A small contrastive audio-text model, trained from scratch: encoder arch transformer, batches of 256.
Rows from block 5 of the text encoder of a small contrastive audio-text model, named by matrix and row number. Rows with one number belong to one neuron. Each number is 128 + 32 x the weight over its row's rms, rounded and kept within 0 to 255. All counts start at 0. Numbers have three digits each. After the name is the row's rms in percent of the matrix's.
After each neuron's rows are labels from the 100 texts, of 14848, where the neuron reaches its highest value: "tokens" is the input token at the peak. Only what is clearly more common there than usual is listed. The data: synthesized solo parts of chorales (CocoChorales).
# fc1: MLP up (text_encoder.blocks.5.mlp.fc1.weight, 384x128), inputs 64-127
# fc2: MLP down (text_encoder.blocks.5.mlp.fc2.weight, 128x384, transposed), outputs 64-127

fc1.80 130:129157161126126000118125104123128110141149120118099131104129150106123133149105119125114141135138115120107157091123128143101101142123141150140130119149124140127138120134141131069126166115141149
fc2.80 110:136145171111134255155128129139121121117136127149140096131133115145124129141119131141153106127120134135157150150152113109131110133117138099122133076099149129119139130150108099126128126097132115
tokens: "d4"

fc1.294 088:131116160115036002133126123109143084111156138136137102164148109157126114148135123114128166140147056137134122181112132131068138062118113124157111045179118159155136141149131090026135143124131071
fc2.294 095:107124127148238205105128171146131162133110122113121105061155115118097125120140125127132113104052136128172130039167157109126105165109163091098130145115155128121153121143146132255128129138163157
tokens: "c5"; "d4"; "f3"; "f4"

fc1.48 083:121099164112090122150129102128151152107124148131113095135116138145123134122115124124122126165112088125116119086139150141163101166140125103159135060150124162131125111122140129071144139159128111
fc2.48 083:109133113140212172093147159143103149150120115098099131106157115128118138122156129122118133099135173128145121140125159111072116090133160111113124246126131120133148145137135145213135127115151164
tokens: "5"; "3"

fc1.382 097:136154148092107240116109139104119098147129124162169131164124127147131176128101148117129139123149097124145112251159128117161120129111123162129106053155128101130114108126148148026120126132107093
fc2.382 102:111124080163190100109129143168139160144127124104106111066149120116124123131133133128120122122077126120143129046128165133101134103138150117127123170137131120143148123137143121255128128138166166
tokens: "c5"; "c4"

fc1.100 116:134107116121151236138111140131125125134118139144135124147128115173129120116144119161129117123092106137151139131129146154204141179145106119143156101110134119123113115112100124154124103145124131
fc2.100 109:133126096132106093110149134140131128149123124111103148121134142124137133128149127117110134126171147124111127136099146142085122086140136136142127215147111112135114139119124149133124149117121138
tokens: "<end>"; "saxophone"

fc1.315 109:133133168116116110143127119113138109138105131130131134171118150156118128141141112140121131153150069112098140169164104117245154174121081131146113040130142125138100116133112099051115114129111125
fc2.315 121:130125091142162187103131148151130160138138125104080130080155125115127128119136123131130132115121158118143131100121157136028104089134162130123123236143110123144136136136131140235125152124153156
tokens: "trumpet"

fc1.217 081:145115126124161255113118139151103157104110131154100156088137093108155101100114124146130142110128116092140115113151123117182149182079139174117142147122144115120130136154129173081116145147105168
fc2.217 077:130111092110067000146130092092128119141148122118102090174134156173138119092117120112128144143199143119113124117066120142136111103145105138150108134126136124132100122122128124109135129132129128
tokens: "a"

fc1.237 066:144101090143156255127118136133131175119128112158157146095217144130083129140156151134132112131079139139056150145088168143060147072158126115130145170097128122124178152142116099194148102165101167
fc2.237 055:137118160126065001141107115108149105116145147163183169196099156092148132103130154126117140162180099131097143129135088142197145171120095155128134117129120132140107118104108148031113136146092073
tokens: "c"

fc1.209 119:111122135118051000118128128100143106163140101102149117130121133143102143153113142108119143134159099120140159057108127123076129196118104141134130035157140099143123145139125101045137099137121079
fc2.209 135:124152142142222232104140164165121142130136133130106141099142108108121142157147123133129119115097154129161134166159152123105120067120176098118135207118124126112155133133133124215135139112136179
tokens: "5"

fc1.375 078:114087139162148139156135156109131156169112107112112120096127125120127147159126154108048108126110169147115157070102146130080169058139122089146094168094100161114159102125135159241149119137156156
fc2.375 077:141134152138095143115145102124128125117135131150177161166075133083129137167128139111129137135106099145091140211138091123147175158113096139135144082142140115131129130128109128000129112130093126
tokens: "d5"; "d4"; "a3"

fc1.257 060:145159121127180042114105124106109111072090128138064144111132128129087120131091133151144116104135123099059136184124148184217093098086136133135115153126121137134117111120117101133120113116124125
fc2.257 060:141103125118005130152121122118125135129139134142125087147147161172125103090114127143145114146177117143151143081093107117111111170135112131131142051151140141135105115137118109028131131145132094
tokens: "a"

fc1.340 093:122122101140102135129090104120162145156151125109139133137135120123104159153103145141181133122152149156137151156079119147000104014156102118118160102142091182113125115141106125157153111128137134
fc2.340 079:118138159140134148118123123166142132103129126155143153122106125070136141138138146134121101154076090144117132088157106118216150218134138127105143086095136116122146122105127141140117116142125145
tokens: "c5"; "d4"; "a3"; "c4"

fc1.239 081:135127144157072067121114090095151062113127119139139095178139118161147138162119102131154135146138085130133123127123103142070115205081097108123114011172117080127132165130109099058144122101083068
fc2.239 095:117152151155224177109130184176133152138130128125100129075156100110138130133138129125139114131095144124149141119148171125100107046133167109132132186121131124131146129137139105197129146107142155
tokens: "5"; "d4"; "d5"

fc1.70 089:140140148129114000147149112126120106146178106117131120150152107145123120150123130105141162119148110109145147148122079118112120137124091127155129113158139138109131145132142117041181137128119109
fc2.70 079:126150176122190252136123153176130133125134128152103121089148099120118138151134123148155105109078125128153139120161158106120100124120163088112128090115135115125151129144111111211120133103136130
tokens: "f4"; "f3"; "d4"

fc1.300 112:143126195140064000120100114097099114139157105120130111133126133125085125113101145134097123136146160134138116102121101138021123179127090151145134096172137151135159149162113110079158098128152140
fc2.300 115:117153133142228248114144165150118135116132129147133126115129107111125149171149125127141126120072118128134143159171144114152130095115160093118134115121134124124148135134132109187130150120117164
tokens: "f4"; "d4"; "e3"; "d5"

fc1.124 093:153130131125192143104173137115131094143126123126126167171115123086145109116138146097149152120148130123122148229120150127255113011127132128125116128109146090106113139129154139080133131110133136
fc2.124 091:131112147129076087172102115138130136119121120138105105077143131164123096089099142139139119154090101132155131032115137135014116220137124138122127098137125112140122120138119123152134118139146111
tokens: "c5"

fc1.258 087:125121153137183220122142143137109125166098140122128090134122125154179160108119129114149133141142069116125119085169115125187089220140095150144129120144137127120134118109134147130115153148119127
fc2.258 079:130132100129104104115144144144127130145135127117105151134142135118139123116171128121110128117180153123131117170094144142087116055134151133138133231135124112140117138111133132154126143106128149
tokens: "#"; "<end>"

fc1.301 166:133120140118043088154137112112117089128136108139161144178125115159112136143122132135131139153180085135118130177117117118134156163111090138153133000148114139118125132135138111022138097145121065
fc2.301 203:134141105156212171104138169159130159114122130124090143069144115094125134133145128133122121128096151132144136095156163137088120082144171117126136216120109125130149131115132126235129154120148192
tokens: ":"; "3"

fc1.17 077:137097092147143104105117156129160121151150164098123122155165112088127148106123138127167154098187091124160146182119170141255109000145140144114145170108145115124114101072119146095120140148133099
fc2.17 062:141117152132042158149135102132141099128146131127095115085134150163116093100108123122112123161121114136148142020092137111000117244146114149154143083168134131115123109145128122141120119151130100
tokens: "a"

fc1.138 102:159117147126160122140109141100145102111146103117147138121103105148147119169128147164117134120147136135133109217089138129062142049119114133147121134128104148129153136130135115053136141149165105
fc2.138 090:128138145128073114142117102149135143127121128149141133109127131111143123115120138130134106134093098137130146051158140130162118193124140121109127048111126128134129132128125123190134123120133133
tokens: "d5"; "d4"; "c5"

fc1.62 120:136099133152149255147122144114118137126128148132137126139104134146143121123140130124149135103124121135131090167132127140197138109152113123132144110100123122120103102122128117146121119132101107
fc2.62 110:130122089145106030108129117132140148150119118100101144117136141115132128096131127118104135135147143131121112087098140147090125124138135158126116195151113116130118130113142156168127137141129147
tokens: "<end>"

fc1.338 099:131117120124129170144136114115166154157137135117179113187103145152110120093124153115139152116149139144140115253118119162104113000141108100148137095169109143111131110137146149106152112160120102
fc2.338 088:116121118162140144087115153154146158130110114127120162073129128071131139133151144130115118146059092138122127034152134130097138220127149129103146143128135120142152117116140141246115133150133137
tokens: "c4"; "c5"; "d4"

fc1.245 122:135132168114105255160124137122125097108141140130144146188118132136145136152144108136130113136134112150135120205120102114176111125141079128127135075140119121103130126121135145126124105135116073
fc2.245 109:122129073161169040099120131140130165149120117103085131085151122116127123106135129113123127131098145124136122056126171138074128104148144138114122198125122133140143127132145141186121139153145184
tokens: "#"; "f"; "c4"

fc1.293 104:131136115112098137132145136137133180103138120116128158163108129128119132160122146146114130143150155113134152213125130104136119000130104128132113124158123136119124124116126097187163122138156132
fc2.293 085:127098121144107112135111138113141111127098128135144149081117155101116110089149146117107128143104087145112120027136109139124154255131106150124141087100131136135126101118128139105126093168139108
tokens: "c5"; "c4"

fc1.107 064:158129130122103227124138073111145095133107116187104110166113114146116123166168146098130165109101089140076150165159080116121154132108118094120131021126148107172114156151099143151126138107122132
fc2.107 065:124145099156185090125121193163138106147115114093099143055149116120132115108136141117110125117143107121137104077124166146112122105141143144131129239120106119142140121118156114245113137134131121
tokens: "c4"

fc1.332 059:120135117156079036164100127121123162124146140073119156146103126164099087137173160109122107133166134110127092178101067074113144007135165127138136140149061170110155134129105153139109114113125135
fc2.332 043:130118147134150223120125105137141152097111115146157147116089158095100121176115129129119122135043090148131142100121108122116159205122123123133147076149134136083155112161125131181108099151129116
tokens: "d4"; "a3"; "c5"; "d"

fc1.270 131:142134164113058085141138090101113091137156110135144111175128149146127133132141118136107153132169071122130118121118106131067127233112105134130104019173131139135132138119125115001122087134112067
fc2.270 156:124149129160219187107131168164121151125134131120099141079147111103126148152141122142132121125106150125148137121162167133113119055124172101130139184122116128124149133128131110237124164112142173
tokens: "3"; "5"

fc1.4 113:144132176142053031143131106120122110124129115146154109195115128157126141104138119140121135143139107138119139122142105132147137170124103144118113022154158138136118149120135112018134128127112102
fc2.4 146:123134101148213220103136169159132141139132126124092131077145117105117130147152126127115121116103148128149130134150165131084121083133166105121135216130118117136148133125132129250131141121151161
tokens: "3"

fc1.240 060:176148117142122217155130126126104144147102154109109126177132128120138161100123126141157161172094056111130146127117160143033107242117199125125102053112159114181132162147155175147119136134155169
fc2.240 042:122150127144210000106092095163145126113163130102137108088114114139178125138155113124147151131122147104123114130126150120170133000128140120137104159150127099142118127110140085167133094127130124
tokens: "d5"; "f5"

fc1.207 089:133153162121116090119125142155100119122105125133140121102122109142151116134097124166123118123135116136136154017117108134135086224103106114152121119128147121113114130132098166120113150138125130
fc2.207 080:127129112109136161124137145130111106157151125125096116141169128144133135116162126130120121110173146136154117221110125123124108022122162122135121234127133133119121143122123142143130118104130151
tokens: "#"; "g4"

fc1.20 079:112113140135138000132089157139158095171122146123132131109136143141104104125130098145120162143135117135149159067089093102157118204126113122129113166125110171129153139130131104100126140096134135
fc2.20 066:143149170106074255129140112140123141124153124145123107150114129147119148153116115135160109117159161137133151185136109117117100084110144091136135100107140125105135157152115115027128127087112132
tokens: "b3"

fc1.368 129:133119093125153255138115140154138168122118143128120132062129144116119115107143124113152115116109145131133110109128116120151138081138144128128158201105111141110136125102119154233108124131148162
fc2.368 133:137112135125056000143125081093119106130127127136141125179109153143140118110117138122118130142181111122093125150104099142170147161146079156149111084119126137140099121119123138015129121146118110
tokens: "c"

fc1.358 063:127142148135102172132157082145111131105110115160113119132132111121147108118101119135136122140119053135149108074136144131178111185094124147137134100110172094110113137146102103111133142089094138
fc2.358 053:111135114087231102121140148137106127159144144112103100128183125155135122093172126126104117098155162120149105130095158118086108035123153128115100186135133139127127141131143116174155122116149146
tokens: "trombone"; "a4"

fc1.40 118:116119191099114113137112102114119076114143125134137107191115134135112125143137123113158150129130062136126106113127110133193124233129116120122102005154131131120124145125117125058125099176143088
fc2.40 128:114151111152185170114141164147117150151125123117087115084151115140127128137118129133135119127106174125159139125142176132051107032131158109134122236148127124129138130138136128193128157115151163
tokens: ":"; "5"

fc1.208 124:135100117131121255149137145116131143125125118123177128176130144148143119122149137129124128107159126140141122166126146131178112106104087107155105068126117102102141114134126124138121122142120087
fc2.208 116:122138098157139068111135138148136153147109117106090139076142126103135130124124136123109134144118131136125117088130155142060137112147139139133133214137127122141138123113139140189117129135132156
tokens: "<end>"; "4"; "f"

fc1.248 093:161151117111138171144151116114130179114137110128123123120120106147121137120091144124123152133112093130144114255125146089014146004145138129144106045099128115124123137153146096048136158092119122
fc2.248 083:129123106135120084116110141145152135132108129126112152107146130104142120093169145129100121135116102124125122004135137134212133197126154141099126144120131112148134116100117156255128122141153124
tokens: "c4"

fc1.223 096:130120125140060072137120104116118198144144107122148127152126152138079119147135149141132130107122204118116151082101118139000147066111128120130123114154132147161184140139158127222160104143147128
fc2.223 097:116138189140173161115131164147126118126121137165150161137111127078133148164142139121124125142093083139113130198165125120208152137127139120144133118134141119128144122109126117041127127125105138
tokens: "d5"; "d4"

fc1.343 072:142118145103156117096106116168116091136095165154091081131118119099129125077105111100135134160083133126074107109153137132247113255130135102144076137161150117126101123118120139110088131162126154
fc2.343 057:140124111139139167119148121114121123152130130097106094103143119166117117144141115121128133113159154119149134149079151134050138018139129130151118210152144128135136128143151104186128127139140138
tokens: "trombone"

fc1.1 062:113131121106107154083121120118095185148101146144157111203129145114083088126101129155125127144152207115068146136127085111195170102100099092146142141162128181151123102154102139191122163169142125
fc2.1 043:136113096143130181143129155094111086139123111110102110070114149159105102111115135129128130149078145166149105128116128142106138145138103134137128142134123133133149110140149142098124082140139157
tokens: "d5"; "c4"; "c5"

fc1.130 148:133152174117022024143127096112106111130139101112150122139135124146106129127107125138131136129154123124111139121096104135000145172115098120137119048145109125129142137141120096010141110138134097
fc2.130 161:119148126151236192100131176154114157133124141131112132090143110104118147144154132132122116119085125131154138129189156118170116087125177102114131156120132131133150136123136116249129147112137178
tokens: "4"; "5"; "d4"; "d5"

fc1.118 084:100122159148126056129113113126130125102215118096126131076173152139066119138132100119150138140142114156157122049091116119060113177135118098161155171186081122093117121135124111085155139118152152
fc2.118 068:125176182112142198129133127136117128120134122153134115161121110123124158146123125125146113129105140141129143199178126100192119070115136090110124066087149130118145148138106117088113124082115153
tokens: "f4"; "e4"; "b4"

fc1.230 057:149119062117225218149116100127176089116149165114170132172134170137085104099171109154068118148157181134090125057112091181113089076147094142172177155151129155142137129099133132188138058129078066
fc2.230 042:122133165158000090133148104147118127134099125180105136123112147110134134122143144141111099190159109139126117187129129110096148185142104148162170153101081109101130129118130146052108162127106192
tokens: "c4"; "b3"; "g4"

fc1.2 143:127137150116055031145125088106137105139161108137174113159146128168095128143107135121126139138178105124111139132099113145025136174134083108164147008136104137126157145139131095033140083145125098
fc2.2 165:124162130150209206095141167163122164117125136132103143084133105096131148152146130139124113130085141140150144125187154125114116084131177109118140188116122124123156135111127114218125161108136193
tokens: "3"; "4"; "5"

fc1.94 065:153131127128207111126098110136130135100096126162113146120088101143155164109114156113113112109156094083124139255154151103207122057149136177104087091148164093134119141109105130088133120150105088
fc2.94 053:137106087117020128136133145150154109112137132126113130115131139140150082093125120164097133129134128117146131030117130130080111178129145144120120118093121130142118111127115112183141136133174099
tokens: "c4"; "c5"

fc1.92 100:136166174146150015153105128122125082156103114099154114161152112130137113142147133116098145142154106111137144092110100167132145255099118118136130031173172107126119116138154120038144144148125108
fc2.92 098:123160142131165244107139171164108137149159126120098111094153109138131132149117118137150124116106174119160141150151160126088105005132172097131126209126125124122144148140133117193128147098140167
tokens: "5"

fc1.104 115:133134137134103000103146121124115138132153117128120137070154134137106127106088138143128125137124144126123127072101126128000127159118135135133125142132135139137140148116120130041146121109135165
fc2.104 099:133154162101158189147122127143121113123137133150154126179128122116135145142148130121139107114142109129124141178161105108216110116107158102116132066103142139122132143137098121160132134101118100
tokens: "g4"; "b4"; "f4"; "g3"

fc1.145 104:140132181131088025142115111137127108136108123129106111184116115121119136171127107137123150140148092144161141217133167105132084046111093130125113035176152089141145164140104087000130135094136116
fc2.145 106:118130094146193229103129180163140139151141135111108139066161109095126127119162134136122126102100141122137118067143149124096119157123177115094128195118136122153145124125124136255133121116165142
tokens: "c5"; "c4"; "4"; "5"

fc1.218 082:130124114130126141095097131149109212133136149126113127106125124105079111088115110106146149136105170157128126045097106136000103150138160130152116134139140137156142122119160140177115139138150171
fc2.218 077:142148170110120085131126105115132110139143137167168153196088128096147167167150127123115126135160116137098134230149100124241154092124100128143126094116145129126121144102114122050124105113078111
tokens: "g4"; "g3"; "2"; "b3"

fc1.256 079:162131140198114105149144173101100082154143122135149108181119103152079127122106142092165134115156086142163141205067098123112139098130102101150138086162133113096130143150106121000129116189140105
fc2.256 080:117165125142182160105130139182136156136142116121098129065160100106132133134144125143150125110068137132154130067167159110062098134121178105097132141116146112135156129132128137255125137102158159
tokens: "f3"; "f4"; "c4"; "5"

fc1.144 140:132135179136076062131123109119125069144115125106151132220129116147113115143139131135137134120152072126148126206130119122252123094145113115151142015157119117120113128143149119053139118134111105
fc2.144 152:109126095158197201101126164143136173138120116112102116051150115122114125127114130122125129125076151131149127064145160129017123129127147109109131213146139122139147126138132138230117132134149157
tokens: "#"; "c5"; "5"

fc1.225 088:169127160128124160127115145104133063132115136108136132199098119155129120152156111116100158138161076129126142250131112171162149159115130134138106052110160074114114125121127122000129083114111095
fc2.225 095:101136099140175136122126133176139169138122123097085120060167104125123117119120127134136127119073146115146124022144173124062109114125178109114125155149126112143149137138141123255143147116168154
tokens: "c5"; "c4"

fc1.56 077:112148145133133049165135067126139120121163117128139109124144157102114111100150095149130152147152097110121172060108129134119094224112118126150134127160103136138145087134141135120143126134132143
fc2.56 067:127169178122120223147143128157116119109136125144106131118120112129143145151110134137159094152141146134133135191146128114107101063130140105143142105090126110118146146141098099052120162074111146
tokens: "b3"; "b4"

fc1.278 231:066110130127068092144129167111111124173124170113104057083129087200116104119099150132129164086094146150149078098132178128067138090163101074143102121198158091132171106142149126114163118106160096
fc2.278 266:095167183075141154100178137118079137180111106133154060187152129122123170118153111113143140120058150109155125159188105100169104161070183114090099106139201143130125170118121138152123108126114149
tokens: "d4"

fc1.36 094:104125112149098111142074093102146177145121136156149109182114129163113116134146124133130134139159160148146109138088116127100126028156081101139155064145087146154148097148112135239172082162127133
fc2.36 087:116142161186164235089136190137133144119127126140144168079108118055124155164138144126124130144076119153116133145170135148084139181127149116111141180110138117115160112103137145062111147144104137
tokens: "d4"

fc1.380 095:134100150127118165148105134101156147142150102111172086164136145134102130148132137092132130126167147126149117121097138126030115182121114125136145035159106197146144113108108133147178115150147116
fc2.380 094:122175175163170149101141149175119132123135135145102158102130110089143154164136133138141115137091105140133144163173143123145128074133152116129145170114130110121150135122132130104116149097112176
tokens: "f4"; "d5"; "d4"; "5"

fc1.37 067:114129142157121076137130049128113037189123147184075130211117109129047097140149118137122135140143078123105150154112104122135164163106123121145120072147117097107126158150177080055148099147133167
fc2.37 064:101130118143204222111133185146129162131134113088113108060138101125118131148103132124133123129071160146158119056142160125108111122112159091111132135130143132131159129126152140255139141116150130
tokens: "5"; "d4"

fc1.117 103:130124159134059000156126135097155168119153094102144118147134136137105129154076141154154143149188138122131164096096150082016138120126091113158135076167132143107129145139122078054161119110132066
fc2.117 104:127159130143216255101132169170116134132124130147103149103153110085122143148170130131121121116066110138152134147176137113152115117118184105114127169128135110130158143117125126215139137111135179
tokens: "4"; "f4"

fc1.344 109:128126108126156049123154133125131121130148133138121155103135134127130156135129113119138138121104121141130141132115122151077119065122165149131097154141119150129142125138122142172143141116146123
fc2.344 117:129121180116071129150114119124121102124132133147152114140113124139141113129119128139142117130124106133127129138129099119179140179134104128127129050125139122124124119131117107033126120129128096
tokens: "d5"; "d4"

fc1.26 131:150127149135107000121121118123123142127146111124093131073140155135091133131121128121128122135124156114127138083122123124000114159125126146139133147153127155136160151141120126113134126142157142
fc2.26 125:124140154113146180137130133130116115122132139159162126173132123124121142149142129125141121123123110127116129194165108103223124110109132108132132043106143139127133135144111100090137127113111128
tokens: "b4"; "g3"; "g4"; "2"

fc1.177 098:134134183128105200152118109109115046129139135157138120148111144119124116117140112147103105129145070114137126169129117105227162204118095147148132025128150121137128113126131113058119072145126100
fc2.177 109:116145079150180147104139154157128160151134124094090130078147109126126134139121120119129124119119173119134132106126178134046119060131155113130126215152119116137135134130146133227129165124143163
tokens: ":"

fc1.112 118:126121161124170205153123118117126136128095125125132118081136131135165129123126131109142104128102135115103136057158125133201130255122110131107115113121111113140113092111120130169142126143100143
fc2.112 110:142136091117081123123142133128120100144136129126107132168139134138141126120155117127114131128197153115119120198093123124108120007136129141151118207126113125124118139120117134097128136116120144
tokens: "g4"

fc1.351 106:121107197141061086131088104085115095166147146119172102195136144154100123120143133118075138144168112133120138132084142125105137136152113091161132038121097146144168123158102119131115073133146097
fc2.351 126:111149124169203188099140178153121159127117134122116139069122109096123143164124127137132128124083136128143134129178160124074123102121164104128131182144136124129160123126144120158125158132127166
tokens: "d4"; "d5"